python train.py --model="sound classifier" --time_shift_ms=100 --isotropic=false --patch_size=[4, 4] --depths=[4, 7, 4] --widths=[64, 128, 256] --kernel_size=7 --mixing="mixup" --beta2=0.999 --shampoo_beta=0.999 --max_precond_dim=1024 --lr_schedule="linear" --adamw_weight_decay_other_params=0.01
Rows from block 7, named by matrix and row number. Rows with one number belong to one neuron. Each number is 50 + 15 x the weight over the matrix's rms, rounded and kept within 0 to 99. All counts start at 0.
# gate: MLP gate (model.blocks.7.mlp.gate.weight, 256x128), inputs 0-127
# fc1: MLP up (model.blocks.7.mlp.fc1.weight, 256x128), inputs 0-127
# fc2: MLP down (model.blocks.7.mlp.fc2.weight, 128x256, transposed), outputs 0-127
gate.16:32 43 30 55 55 76 52 60 56 42 38 57 38 25 29 64 65 45 22 50 40 55 54 46 21 50 45 41 40 76 47 48 58 57 53 51 41 25 46 18 53 67 46 70 68 66 57 51 83 25 63 39 47 40 59 35 46 53 32 36 68 39 71 38 56 61 56 36 59 61 75 64 64 11 38 52 53 41 56 55 52 42 52 58 23 38 41 46 44 21 72 75 52 60 62 52 38 56 35 41 29 15 60 60 28 33 71 35 50 76 72 27 47 56 59 61 99 48 78 50 54 33 62 38 48 78 38 40
gate.17:61 77 32 45 60 67 53 69 54 70 17 40 39 74 89 50 53 43 47 63 87 34 81 57 62 47 53 51 31 71 49 61 69 46 37 33 42 64 24 55 18 57 81 64 43 39 40 43 37 39 74 44 49 50 38 66 42 65 33 46 54 27 63 32 56 33 48 60 53 53 56 67 32 63 60 55 43 47 69 39 19 53 50 31 27 57 38 54 63 72 71 50 54 21 46 22 19 56 59 54 49 50 53 59 25 61 55 47 29 60 61 63 36 65 37 42 31 58 67 63 62 65 65 35 54 65 51 86
gate.18:53 70 48 44 46 40 38 59 51 80 39 50 30 46 39 36 70 84 51 34 52 44 64 20 68 35 39 32 36 37 23 61 58 58 47 41 34 58 36 46 32 34 42 60 41 45 43 44 85 62 57 37 21 54 49 37 60 42 36 71 74 52 85 54 08 23 42 45 77 83 27 84 50 38 49 75 64 59 39 24 60 43 48 65 57 60 40 34 49 68 62 65 55 25 58 40 40 55 81 30 45 69 42 54 36 28 71 65 58 53 38 40 74 19 50 61 65 57 85 40 20 59 57 58 66 15 57 47
gate.19:49 45 51 56 33 44 62 62 32 56 45 26 36 51 57 54 26 52 35 60 31 84 58 52 57 50 57 61 70 45 07 44 42 47 51 71 37 55 52 73 35 51 50 33 34 32 74 62 47 50 54 59 47 84 48 21 41 49 69 45 65 73 38 31 53 71 27 55 48 45 34 40 62 62 45 35 55 38 47 40 55 42 42 28 53 44 45 33 47 39 45 41 27 68 45 51 64 73 47 57 63 63 59 42 48 67 64 61 40 46 38 42 46 48 54 78 52 89 51 41 71 63 23 48 34 67 74 66
gate.20:43 46 40 56 58 38 99 46 35 44 47 29 26 52 72 44 63 47 59 32 31 52 73 48 36 56 44 82 53 39 73 37 60 32 37 53 15 65 53 55 57 51 56 54 67 58 27 44 35 41 43 67 60 65 13 56 34 39 74 14 55 78 39 46 38 26 48 55 59 19 33 43 32 65 76 46 31 27 49 37 32 50 42 55 48 56 51 60 40 36 57 47 21 54 65 40 37 73 48 64 34 65 38 49 47 77 45 51 52 44 60 37 70 63 67 42 62 66 41 38 57 55 35 61 55 76 55 52
gate.21:39 46 30 65 54 41 50 79 60 37 47 37 50 75 57 24 33 63 54 83 73 63 48 58 58 47 32 55 53 38 48 77 49 69 55 63 44 43 75 76 56 47 47 51 51 68 46 54 53 38 37 45 45 39 39 29 53 65 76 50 31 62 48 48 39 58 54 44 46 52 37 68 40 27 51 59 37 66 24 57 50 53 81 64 48 25 63 41 30 46 37 51 31 66 52 42 40 50 55 58 29 47 45 37 33 76 44 48 14 46 40 66 46 58 39 38 55 49 54 25 39 23 35 54 30 42 50 27
gate.22:32 51 53 68 56 32 77 55 20 46 50 36 52 53 59 41 56 87 55 37 64 40 63 53 56 34 62 73 61 40 60 21 58 47 62 45 60 62 57 43 70 39 39 50 46 57 52 57 64 28 59 60 65 51 49 61 46 52 48 44 60 36 80 49 22 64 60 45 46 52 47 35 43 68 59 55 39 61 52 53 67 41 40 71 31 15 47 53 56 22 86 52 41 41 60 47 28 53 58 34 21 43 62 25 43 74 33 34 43 69 54 45 24 71 55 59 50 49 47 70 49 68 61 59 53 80 60 35
gate.23:53 51 56 33 46 26 62 58 68 71 55 62 26 40 57 50 36 61 62 52 31 53 66 36 62 31 49 37 41 43 66 51 39 53 60 61 51 52 56 54 30 54 58 49 58 31 38 49 36 49 55 37 81 52 54 79 69 66 59 57 66 63 60 66 44 55 25 39 35 28 31 63 67 42 65 57 32 43 51 43 50 69 41 46 31 53 67 41 65 35 60 41 28 44 63 71 33 48 51 46 64 47 40 48 85 44 43 53 53 56 63 50 33 35 17 53 27 61 55 37 50 32 61 56 50 44 68 50
gate.24:46 35 56 54 79 42 32 58 64 64 50 46 41 49 84 21 49 24 58 58 42 45 74 59 41 31 66 20 51 66 61 69 40 35 52 40 56 50 46 49 58 62 56 55 54 66 70 70 35 59 49 59 53 41 31 24 43 71 51 51 36 77 39 49 52 50 30 50 55 45 63 40 43 50 67 37 34 16 20 41 48 77 68 47 65 78 29 46 35 69 45 53 36 44 51 66 24 56 47 54 57 70 46 56 31 46 49 60 47 85 38 29 37 55 53 68 63 64 66 50 14 67 52 34 68 07 54 65
gate.25:76 47 66 50 46 83 69 74 59 67 68 35 41 24 70 49 44 34 42 43 35 34 34 55 63 50 56 53 25 38 28 48 42 68 59 40 38 38 52 52 34 57 76 54 63 60 48 60 44 85 33 44 35 65 34 53 45 80 58 26 75 43 43 48 43 33 50 39 67 66 51 54 44 40 49 60 47 31 53 53 81 55 45 31 32 66 38 53 51 44 53 12 64 55 50 51 47 48 43 55 60 57 30 49 43 76 76 49 33 31 62 36 44 42 24 62 66 67 20 73 52 51 45 40 33 25 59 52
gate.26:37 30 68 37 63 65 37 23 74 35 56 62 56 53 53 57 77 72 50 33 69 64 60 48 73 83 17 60 46 41 29 59 80 36 68 39 22 61 56 37 55 30 94 58 52 67 21 71 58 52 27 84 48 53 43 39 33 65 67 37 72 48 38 91 18 36 61 43 44 52 72 86 17 55 16 39 70 21 35 41 07 44 74 55 45 23 59 58 42 79 38 60 97 51 33 58 65 30 43 48 30 69 59 25 62 31 37 50 58 81 29 40 59 61 78 33 65 53 66 33 62 60 34 50 44 51 41 27
gate.27:35 44 65 66 49 00 33 62 61 49 65 47 50 54 63 49 56 62 70 64 52 31 55 52 36 27 36 72 44 64 19 61 57 26 76 68 57 55 59 19 48 55 51 43 72 53 54 38 59 39 69 58 43 37 47 60 43 53 49 47 45 57 32 64 57 47 53 58 38 24 59 36 41 59 48 63 65 23 53 55 23 36 29 36 46 50 51 35 49 50 53 58 55 39 57 31 84 48 71 35 59 34 77 67 00 57 73 32 60 48 43 60 41 27 50 16 55 48 19 31 75 36 55 61 52 25 42 48
gate.28:36 65 50 69 54 45 30 51 59 19 29 52 24 66 69 45 30 57 40 33 55 46 28 55 59 56 60 76 70 59 40 53 65 46 46 21 48 51 60 51 17 43 62 76 56 50 62 54 39 54 59 51 65 61 61 28 49 68 59 36 49 27 59 34 37 33 19 50 56 59 51 38 32 51 42 57 45 59 43 69 48 47 56 63 62 42 37 64 42 54 37 18 39 47 50 50 42 53 36 32 49 49 46 62 48 47 40 61 43 42 53 56 69 59 42 36 40 51 79 37 07 62 52 63 45 84 58 57
gate.29:54 43 44 38 47 52 32 46 80 60 49 41 44 45 34 39 67 52 59 38 40 60 51 58 48 30 45 62 81 51 75 81 50 31 64 43 41 41 60 41 15 72 55 38 62 46 50 34 53 54 47 49 79 54 41 36 52 45 44 59 49 27 43 70 38 50 45 43 59 55 53 55 60 64 64 72 52 62 76 58 56 25 38 44 28 58 36 43 55 57 19 61 41 36 64 54 46 67 59 35 55 51 53 60 32 66 62 58 64 28 66 34 33 40 78 76 52 28 61 48 59 63 59 50 60 30 23 36
gate.30:67 42 69 72 31 51 36 39 27 53 27 46 23 46 34 64 53 52 46 78 49 45 61 65 57 44 50 46 40 30 65 41 54 40 75 68 62 55 77 58 43 57 88 44 25 42 61 27 65 39 39 10 42 37 34 72 48 40 53 42 32 56 43 52 77 48 46 48 75 59 40 49 37 95 49 52 59 32 25 39 45 31 43 31 26 46 54 49 45 57 56 41 60 49 57 34 61 48 36 58 64 37 72 48 40 62 44 55 64 55 61 59 60 54 30 59 40 46 69 43 64 42 63 69 53 62 34 62
gate.31:63 57 41 67 36 32 38 32 67 81 58 32 67 45 37 22 65 56 50 60 49 74 39 37 40 48 48 39 03 46 15 69 46 32 52 29 51 59 55 43 48 53 48 65 29 55 57 51 62 55 45 51 85 60 52 40 66 49 64 33 70 38 45 47 49 33 86 61 43 69 25 51 60 43 45 43 31 52 52 22 43 58 56 55 65 42 54 60 49 43 77 41 51 25 60 67 54 58 33 44 56 65 66 50 53 65 56 70 47 44 75 49 25 66 65 49 33 45 67 57 69 58 47 37 57 41 55 73
gate.32:74 54 48 45 49 44 72 45 51 47 47 51 58 51 40 49 50 87 51 73 57 51 66 55 38 30 50 50 46 65 44 26 44 50 31 56 42 34 10 38 42 63 75 53 44 54 58 62 38 59 53 63 41 48 49 53 38 40 42 13 54 43 29 26 64 67 61 48 65 59 22 39 54 55 28 62 32 40 43 33 13 18 59 45 47 53 53 56 43 59 27 39 65 59 66 66 32 57 57 32 42 37 42 33 59 40 47 69 57 48 73 56 70 19 54 52 50 44 47 55 66 67 45 65 48 37 78 63
gate.33:42 48 40 59 55 71 42 49 42 51 38 46 40 57 24 41 49 72 60 63 42 59 34 55 62 40 60 29 71 19 44 41 60 40 39 38 33 57 55 77 61 52 36 67 46 23 60 38 35 52 31 38 65 52 30 65 61 75 39 63 35 15 42 69 62 45 65 28 41 69 37 38 48 62 46 74 24 52 49 56 40 76 52 68 68 28 32 52 20 40 10 44 63 52 60 36 42 42 43 34 64 44 51 55 54 30 44 44 55 45 28 72 32 53 56 36 19 50 50 50 86 51 44 48 30 42 57 44
fc1.16:63 34 41 68 89 27 70 69 69 35 58 45 50 54 47 30 55 34 17 53 73 24 48 37 50 37 60 54 55 57 36 13 75 33 70 33 65 45 46 53 53 44 50 12 66 42 50 73 73 48 73 51 35 77 50 28 40 69 60 43 92 41 52 55 56 24 59 62 35 65 45 70 41 21 49 44 49 63 52 45 90 45 43 45 53 63 79 72 43 52 91 51 47 66 47 38 41 37 29 48 46 56 90 38 42 61 50 59 44 65 18 38 50 51 53 62 53 36 27 58 43 60 12 40 42 59 77 45
fc1.17:70 39 55 57 45 58 32 32 38 49 29 66 33 59 65 71 23 50 42 48 56 46 34 43 78 81 36 27 55 62 44 57 50 53 75 60 48 28 52 59 24 34 67 49 40 66 60 43 54 75 29 20 46 61 59 39 82 45 31 42 30 28 51 53 36 45 48 43 47 65 67 53 40 57 50 54 57 27 30 34 61 83 60 29 45 30 48 59 60 56 72 69 49 75 56 57 21 44 43 44 42 61 54 34 38 54 23 55 28 28 42 61 80 38 52 41 52 45 46 44 35 48 69 52 50 48 54 86
fc1.18:67 50 67 44 52 37 52 51 29 35 45 36 65 49 50 39 58 61 41 59 49 51 75 59 67 56 54 46 51 56 72 42 59 43 42 46 38 55 57 43 48 18 66 55 30 91 63 77 47 65 50 81 36 34 58 29 62 35 58 13 47 48 57 18 13 39 00 59 56 42 14 40 35 51 34 42 59 69 30 51 62 28 41 08 67 52 48 55 43 67 60 23 57 68 29 65 54 38 56 46 61 72 52 68 53 72 46 61 48 90 88 47 43 65 49 35 72 53 58 64 61 35 53 27 57 93 80 64
fc1.19:66 51 50 64 53 23 61 25 46 65 51 36 23 56 23 68 49 58 63 40 41 49 45 54 55 61 46 36 47 25 46 40 49 32 26 47 34 61 58 94 68 57 60 62 33 42 63 25 56 62 41 88 46 77 56 59 39 65 65 39 49 51 38 46 79 54 41 54 66 44 38 45 56 62 31 54 44 39 62 57 55 31 44 52 65 62 38 50 49 59 48 60 56 61 47 33 41 56 35 59 39 60 56 43 85 61 41 53 47 21 46 51 78 62 55 56 61 47 45 29 52 63 40 47 28 47 63 52
fc1.20:41 49 58 53 56 56 33 26 65 31 45 39 43 55 58 24 28 39 41 45 39 75 40 35 59 38 34 37 57 42 49 35 75 42 48 73 37 33 65 50 64 21 34 51 90 36 35 47 42 55 47 46 54 46 47 59 58 55 73 43 35 63 37 61 51 37 35 60 48 62 67 40 57 65 36 72 70 48 48 62 63 50 38 52 18 47 34 37 65 48 59 59 69 24 37 72 56 38 53 55 46 40 37 64 22 08 64 60 65 07 58 27 62 45 28 64 48 66 73 44 56 42 58 48 38 46 42 34
fc1.21:31 37 39 64 57 47 33 48 63 42 35 52 45 65 28 68 45 48 36 65 66 42 39 47 67 69 55 38 57 36 41 48 51 61 41 61 45 23 61 60 59 38 38 31 41 53 43 30 44 19 51 46 60 63 51 13 60 64 70 57 30 50 69 60 78 45 41 43 66 69 44 40 34 42 41 40 42 59 47 69 23 67 72 45 38 41 44 61 57 45 58 66 22 45 30 37 41 48 38 50 27 55 42 51 53 73 68 68 36 69 42 37 23 39 69 53 56 64 50 66 69 31 38 42 36 36 53 75
fc1.22:77 52 53 40 39 68 17 54 69 27 61 36 75 71 66 56 40 53 58 48 43 54 23 38 43 26 35 41 49 53 30 80 42 47 40 67 27 52 62 58 63 35 40 50 46 26 53 26 45 82 46 43 36 43 36 52 43 62 82 58 45 32 28 61 27 49 36 44 46 42 40 51 50 49 20 54 50 53 29 40 11 72 49 31 57 65 69 55 75 51 55 50 60 46 53 48 22 39 61 36 67 39 45 56 52 63 67 59 60 52 30 58 65 34 58 31 64 57 64 43 66 35 69 50 42 17 66 40
fc1.23:37 69 51 49 52 72 33 31 45 28 30 55 49 50 37 45 48 37 29 50 13 56 56 49 64 64 43 59 56 44 35 59 30 36 71 51 49 58 57 79 52 48 42 53 61 57 40 37 66 43 66 56 54 48 55 34 37 45 55 41 45 18 51 38 43 34 66 31 35 73 42 53 52 60 33 35 58 62 44 61 75 80 60 31 65 65 44 37 26 50 50 20 44 42 38 47 56 50 54 27 49 43 60 50 62 53 21 41 59 37 36 30 65 57 32 40 41 55 50 40 31 37 54 41 56 25 57 46
fc1.24:19 62 41 75 69 45 54 59 36 71 54 14 45 60 39 41 26 14 36 46 49 47 51 79 39 78 65 16 44 59 23 46 38 73 32 69 49 40 39 65 43 50 63 46 52 59 54 50 35 29 54 31 38 55 51 32 55 30 23 63 13 64 73 52 63 81 63 58 62 61 56 41 43 52 55 47 49 59 55 08 53 46 42 38 42 59 38 44 49 49 56 56 66 50 33 42 68 60 49 46 42 51 50 41 61 67 52 57 58 52 31 67 77 63 44 66 54 51 60 58 11 74 73 86 77 33 64 65
fc1.25:46 45 41 48 39 44 54 40 45 64 96 52 62 55 64 48 45 47 40 40 23 36 78 30 57 43 47 49 36 42 44 38 61 68 79 67 37 33 26 42 36 42 45 71 50 50 57 44 49 71 65 56 36 58 40 49 47 82 40 32 48 51 49 51 30 76 56 47 46 31 82 68 20 66 58 53 68 63 53 41 43 60 22 60 46 20 47 35 71 59 86 53 56 31 47 56 49 66 40 60 65 31 32 63 27 36 70 54 54 51 55 39 43 51 55 28 61 38 55 62 35 43 35 60 38 39 38 59
fc1.26:65 60 48 55 58 51 50 52 53 90 78 73 55 64 01 45 91 68 55 75 50 28 43 27 54 65 18 39 42 33 27 23 52 42 28 55 21 42 48 76 60 43 56 42 27 54 32 22 53 89 38 49 56 59 55 60 37 43 73 35 46 56 50 66 18 52 42 26 58 40 34 74 43 74 52 70 84 69 49 44 19 66 50 39 73 69 91 54 48 67 28 17 54 65 54 71 40 49 54 51 67 47 67 52 26 39 38 44 57 43 36 41 51 65 45 25 45 59 60 74 38 45 34 62 33 12 85 47
fc1.27:55 30 45 44 53 52 85 48 65 56 71 55 68 47 32 49 48 49 31 43 35 53 52 46 52 46 36 48 66 06 34 67 62 36 37 40 80 45 46 58 44 44 48 78 44 67 43 37 40 41 48 99 54 62 51 27 57 43 63 81 39 29 44 69 52 14 65 54 17 57 57 60 69 28 49 58 58 22 75 17 33 35 56 43 52 59 43 71 40 53 21 69 47 16 74 44 44 38 60 40 79 64 42 71 53 54 64 51 61 47 45 70 71 63 74 64 61 79 54 36 22 49 47 59 42 60 42 30
fc1.28:53 32 44 28 51 23 76 56 46 55 52 45 51 61 41 53 33 62 69 58 57 57 55 54 00 48 62 53 52 35 50 10 58 42 47 74 45 46 70 62 49 61 38 60 28 43 23 24 47 57 41 56 44 67 48 68 44 38 60 67 63 54 48 47 58 34 33 53 56 31 35 43 65 56 52 58 72 35 41 22 53 56 55 63 77 64 77 60 70 69 43 55 36 52 49 48 30 61 33 41 46 54 55 86 70 55 69 20 50 56 47 63 40 58 57 46 62 68 58 41 31 38 30 54 56 39 37 36
fc1.29:39 61 62 50 60 57 51 44 40 58 61 40 66 65 57 90 29 62 26 31 42 49 52 48 53 67 55 42 50 41 64 38 70 66 28 41 41 56 61 48 35 67 76 46 51 64 43 37 62 65 53 52 45 45 55 58 29 47 36 40 56 55 28 39 28 59 61 43 54 49 28 64 48 51 41 45 40 67 62 30 55 22 52 32 70 87 44 58 78 32 42 48 43 52 36 54 56 33 43 54 56 45 63 48 37 58 45 53 36 54 66 31 28 62 49 47 43 51 08 26 52 24 54 63 59 58 31 51
fc1.30:51 65 77 56 56 75 73 60 40 49 37 28 57 58 44 72 42 49 71 55 64 44 66 69 43 44 56 60 42 45 75 39 34 54 29 22 41 39 31 52 45 25 39 44 58 63 63 55 61 44 38 54 71 48 43 25 55 52 57 52 21 50 52 66 32 16 48 27 44 72 41 61 49 35 61 60 59 43 57 57 46 42 57 56 65 92 69 69 38 49 52 49 57 39 43 53 66 62 38 50 50 54 60 51 34 52 35 30 20 58 38 48 57 69 28 43 44 58 41 59 11 58 50 46 35 56 28 36
fc1.31:42 37 76 30 46 65 27 32 63 36 42 48 50 49 33 44 38 58 50 51 62 52 25 57 31 71 64 39 57 48 39 43 49 53 55 50 44 47 49 29 49 35 67 77 55 37 49 75 41 70 60 45 29 34 62 57 28 50 51 44 39 56 00 39 19 78 52 54 54 38 24 53 37 48 73 64 38 48 48 26 50 44 69 55 57 68 60 47 51 29 56 58 56 76 69 68 66 63 24 40 49 85 50 63 61 49 27 23 43 60 63 23 47 39 56 35 62 39 41 53 34 42 33 30 36 28 44 32
fc1.32:43 40 48 34 37 73 31 51 47 38 66 53 76 57 47 39 61 43 79 53 15 45 65 31 51 53 40 27 52 68 64 31 50 65 46 50 50 51 36 61 56 70 61 39 40 64 47 53 42 59 51 33 43 58 40 53 64 30 50 58 82 55 57 55 25 41 41 62 50 38 09 26 59 46 46 47 53 64 59 58 51 33 49 61 51 65 48 64 46 67 75 37 63 47 65 50 23 58 44 48 49 36 38 48 68 18 55 64 45 51 72 43 32 42 46 42 34 57 44 67 47 82 37 62 49 85 50 45
fc1.33:42 34 57 36 57 74 55 81 41 39 65 52 48 53 36 58 71 71 36 43 74 78 49 28 68 82 45 58 39 48 24 26 53 65 50 25 50 68 52 42 59 30 49 85 60 52 46 30 40 34 49 60 55 65 42 57 60 27 39 30 42 45 38 79 60 42 53 50 49 66 47 74 35 47 40 44 25 66 49 52 66 56 59 37 71 56 69 36 38 46 52 55 25 46 42 64 49 45 55 65 56 53 63 64 65 53 22 43 61 52 43 68 60 62 33 54 42 37 56 77 84 61 70 57 67 52 93 22
fc2.16:31 57 20 63 35 78 36 25 54 28 68 63 40 40 19 38 13 56 78 51 60 81 95 44 33 59 31 63 52 47 32 32 53 53 54 60 46 44 41 55 76 39 24 55 30 36 33 36 42 58 61 38 45 46 55 42 53 65 35 66 69 24 53 42 46 16 53 52 42 40 40 67 48 66 33 43 42 32 44 40 57 54 52 38 51 51 59 49 59 54 77 22 60 24 50 54 56 29 62 38 26 49 75 26 46 32 50 54 66 38 36 50 65 32 44 51 19 88 52 67 40 75 68 45 55 30 72 44
fc2.17:33 76 92 49 62 40 49 70 76 37 51 75 49 35 39 54 48 83 37 46 83 60 43 55 47 55 18 75 58 33 64 61 47 63 47 63 28 15 31 33 73 66 58 37 73 61 54 53 25 54 64 42 53 60 22 57 55 64 63 20 33 60 66 37 41 52 60 59 64 42 67 72 51 47 40 54 48 60 43 65 47 49 56 41 40 28 89 53 54 65 54 33 67 72 50 48 49 35 35 33 51 39 56 42 48 56 21 48 44 68 48 54 72 64 35 65 53 59 70 73 50 59 79 49 37 59 80 38
fc2.18:32 56 45 51 51 39 44 35 28 54 68 38 72 08 44 35 28 62 45 21 63 55 65 38 99 33 62 52 46 57 58 35 50 45 36 64 56 66 86 32 68 17 64 48 25 13 44 45 50 49 49 55 55 47 24 57 75 74 30 13 59 64 45 51 42 48 69 68 59 55 58 52 14 31 24 18 54 52 66 54 53 36 42 33 51 48 28 27 65 57 51 39 63 52 82 33 62 42 28 10 69 35 29 42 50 36 50 57 52 44 33 54 76 53 69 61 46 59 78 41 51 49 30 47 29 52 52 58
fc2.19:53 61 68 60 44 50 51 54 53 65 29 46 57 68 26 53 69 52 57 47 39 45 42 40 41 26 28 33 37 33 27 52 27 47 62 54 28 52 40 44 55 55 48 60 49 51 43 51 58 66 46 46 50 25 61 25 31 53 58 80 43 56 44 49 29 72 40 44 65 57 53 41 61 52 34 60 44 35 54 43 46 56 59 80 26 69 52 45 46 56 40 69 76 49 66 49 49 41 70 40 34 34 46 41 44 60 69 75 73 67 74 63 54 31 62 30 73 44 32 51 53 70 40 38 36 65 52 38
fc2.20:48 40 80 63 21 51 56 53 44 54 40 38 31 53 53 51 71 48 50 35 51 45 48 42 79 54 44 54 47 52 65 45 66 42 57 66 50 59 27 27 48 50 45 58 45 74 47 59 54 69 46 51 32 43 37 62 28 37 79 44 20 23 53 19 36 43 52 72 47 37 54 56 27 58 33 48 59 44 40 24 50 59 59 61 55 56 80 57 70 55 75 42 55 49 25 27 48 51 39 51 40 56 47 53 32 34 37 92 51 45 54 71 49 39 47 47 27 84 48 35 41 37 34 55 37 57 50 51
fc2.21:36 50 68 62 57 36 38 49 50 74 59 38 37 57 28 23 53 66 55 78 58 42 51 41 45 38 66 46 54 34 61 24 65 60 53 54 41 45 59 44 43 47 55 40 44 64 38 37 56 64 42 73 58 55 55 54 44 45 65 49 51 62 56 54 53 32 63 61 58 47 42 44 46 45 48 36 65 33 17 42 59 19 52 47 71 63 54 33 64 45 61 34 50 41 48 84 57 37 74 42 71 42 31 62 33 61 24 49 48 38 43 34 56 64 71 55 46 41 34 51 32 53 46 27 54 49 49 27
fc2.22:48 74 47 46 41 46 44 36 55 37 33 52 63 39 63 40 60 47 58 42 51 44 36 74 57 62 73 58 39 49 59 48 49 24 67 41 42 46 42 33 33 44 62 48 63 76 65 32 37 72 60 82 58 54 42 30 57 47 71 58 21 55 51 48 20 41 45 45 60 59 49 60 54 51 55 60 45 49 59 44 48 59 76 68 49 50 44 33 61 63 21 51 47 47 53 13 42 59 47 33 49 56 41 58 46 81 55 78 61 76 32 64 58 55 55 46 67 41 64 57 51 15 71 44 59 78 45 37
fc2.23:60 31 53 56 48 50 38 61 67 41 58 50 54 32 24 46 32 49 49 48 52 54 44 53 31 52 42 62 47 44 36 44 44 54 63 35 72 55 56 54 55 38 59 19 27 33 59 54 58 50 32 65 57 42 50 45 48 55 75 33 64 67 40 52 37 52 60 75 55 55 64 85 55 54 35 65 33 47 52 59 21 25 45 70 59 46 29 48 35 50 54 62 55 71 32 54 62 46 37 40 78 74 69 34 69 36 48 43 48 55 75 64 54 42 55 58 66 67 47 30 69 74 52 41 47 55 42 51
fc2.24:39 84 46 84 43 69 46 84 34 37 17 46 54 46 36 65 31 63 52 58 48 49 35 63 30 37 50 68 14 38 57 14 66 48 43 48 60 35 52 50 36 09 65 49 48 47 56 53 34 67 59 39 48 48 41 57 61 50 32 16 41 56 67 52 34 57 32 61 39 67 61 06 75 71 31 36 64 61 30 46 75 51 53 37 54 23 89 48 51 56 64 32 47 58 72 73 62 62 81 36 53 61 65 58 50 44 50 27 42 64 51 37 51 88 34 56 45 48 45 40 58 57 83 53 31 33 35 32
fc2.25:49 50 35 53 43 38 42 41 58 38 45 40 69 67 76 33 61 51 46 45 86 64 63 52 70 37 53 46 47 62 67 37 45 66 55 51 53 42 56 65 30 36 38 33 50 20 52 34 36 43 81 74 53 40 47 34 55 77 65 40 63 62 58 64 51 23 37 61 38 41 52 46 76 56 34 48 45 49 35 42 48 33 70 51 39 69 81 65 35 28 49 28 46 69 64 56 51 31 60 45 27 53 47 58 36 63 54 34 33 46 30 40 37 44 48 53 66 58 73 37 56 60 50 39 45 49 24 42
fc2.26:36 69 43 87 57 71 85 00 05 61 56 58 50 47 54 68 39 29 60 27 57 58 51 30 56 38 49 83 44 27 48 53 47 09 74 63 44 40 69 55 40 32 47 66 28 35 64 50 46 82 63 56 59 59 54 56 73 52 69 43 49 57 51 52 53 66 42 63 66 51 52 54 54 64 49 30 54 36 41 61 75 65 06 47 57 43 54 22 61 59 45 07 39 81 53 07 33 21 53 71 64 08 49 72 28 50 46 67 45 60 55 43 58 43 67 57 58 39 27 75 54 32 12 52 46 67 56 67
fc2.27:60 46 85 53 52 61 20 62 61 59 79 42 46 51 52 57 60 41 55 29 74 30 61 53 49 47 39 75 42 49 54 32 40 68 66 48 35 18 30 67 65 27 07 24 47 49 77 73 63 45 46 56 54 46 33 43 35 44 64 25 56 43 52 80 34 67 91 68 51 67 64 70 42 53 49 34 42 52 43 52 28 59 50 56 64 42 53 48 66 38 54 66 73 62 40 53 41 83 35 50 51 43 73 56 29 20 37 46 49 24 51 54 65 42 59 77 61 36 54 75 51 66 31 35 66 43 50 31
fc2.28:49 40 41 48 39 53 44 17 52 52 47 55 52 43 57 58 38 37 65 44 34 78 48 46 64 39 69 46 38 57 42 47 40 38 37 34 68 53 68 64 29 63 43 74 66 56 49 24 62 54 35 32 56 40 59 74 32 34 48 55 57 62 28 16 37 71 48 57 47 61 67 51 78 41 42 49 33 31 61 46 25 85 43 37 36 50 37 20 52 71 50 23 46 34 50 80 60 64 50 33 45 43 41 45 33 46 75 34 67 51 49 75 57 47 31 32 39 41 35 29 53 61 25 32 41 52 43 61
fc2.29:57 39 70 52 37 51 64 51 43 37 59 68 34 28 55 26 62 34 27 34 42 51 31 53 69 52 52 42 56 52 49 56 41 46 47 40 57 78 30 37 39 58 51 41 50 39 42 68 56 68 80 66 38 87 64 57 62 41 67 29 75 43 56 72 54 23 37 49 53 49 48 59 61 46 49 36 54 46 58 37 46 46 51 47 68 36 50 63 54 91 41 69 53 34 51 66 54 46 61 41 39 64 48 74 47 62 64 51 61 53 50 80 42 40 34 56 55 23 64 51 48 36 49 30 61 48 73 32
fc2.30:56 42 58 42 53 66 62 51 65 24 52 50 44 42 43 78 34 56 67 33 31 56 43 38 60 48 50 59 69 56 32 24 50 65 52 38 52 40 69 45 74 73 32 61 64 58 33 44 46 59 41 43 61 40 31 42 28 51 56 31 30 33 68 41 34 38 64 48 48 34 43 47 42 41 65 62 25 39 52 24 35 60 55 43 61 38 67 54 94 38 49 63 56 72 64 48 44 71 22 69 34 35 69 70 56 47 67 38 40 36 79 34 39 53 30 24 47 22 28 58 54 61 28 36 28 66 59 41
fc2.31:55 51 46 52 60 70 21 74 22 55 59 79 69 42 58 39 63 64 46 52 57 50 45 60 57 41 55 65 53 23 50 43 57 72 41 39 51 70 61 46 57 35 75 48 64 64 67 49 48 29 66 68 71 45 47 27 45 60 73 81 36 64 45 28 45 30 55 51 72 64 66 58 42 36 43 65 61 18 43 59 37 43 62 51 70 48 41 54 41 84 58 24 55 62 67 20 42 55 39 66 48 67 44 49 69 45 54 70 83 51 48 45 44 21 38 74 33 70 32 44 50 66 29 19 42 38 44 67
fc2.32:47 64 38 54 55 36 36 59 41 42 65 52 40 49 43 61 48 55 59 69 42 45 82 41 36 58 38 46 45 30 35 51 64 53 62 32 62 42 44 36 62 57 24 69 47 48 26 38 41 74 52 56 51 49 43 14 60 62 64 41 31 61 40 43 81 34 40 69 46 58 66 59 39 33 45 73 28 47 52 50 40 47 37 58 47 29 48 51 67 25 49 45 49 31 73 51 49 54 24 61 60 27 51 54 93 49 26 46 40 32 46 41 46 59 35 57 71 44 57 70 50 52 50 55 39 22 15 56
fc2.33:33 35 58 83 37 55 67 58 42 43 59 34 53 55 49 58 51 22 42 57 48 37 25 49 75 62 41 45 37 82 60 46 72 39 17 33 70 48 37 85 38 58 36 68 65 32 61 54 44 63 55 57 32 56 61 41 50 28 46 51 42 30 31 69 31 44 40 63 30 32 42 54 45 59 32 62 65 68 61 49 44 73 49 49 50 52 48 38 68 55 42 44 47 42 44 71 68 31 15 71 34 43 60 42 37 50 42 36 33 45 52 67 74 59 56 53 81 51 59 72 40 59 43 86 37 60 64 57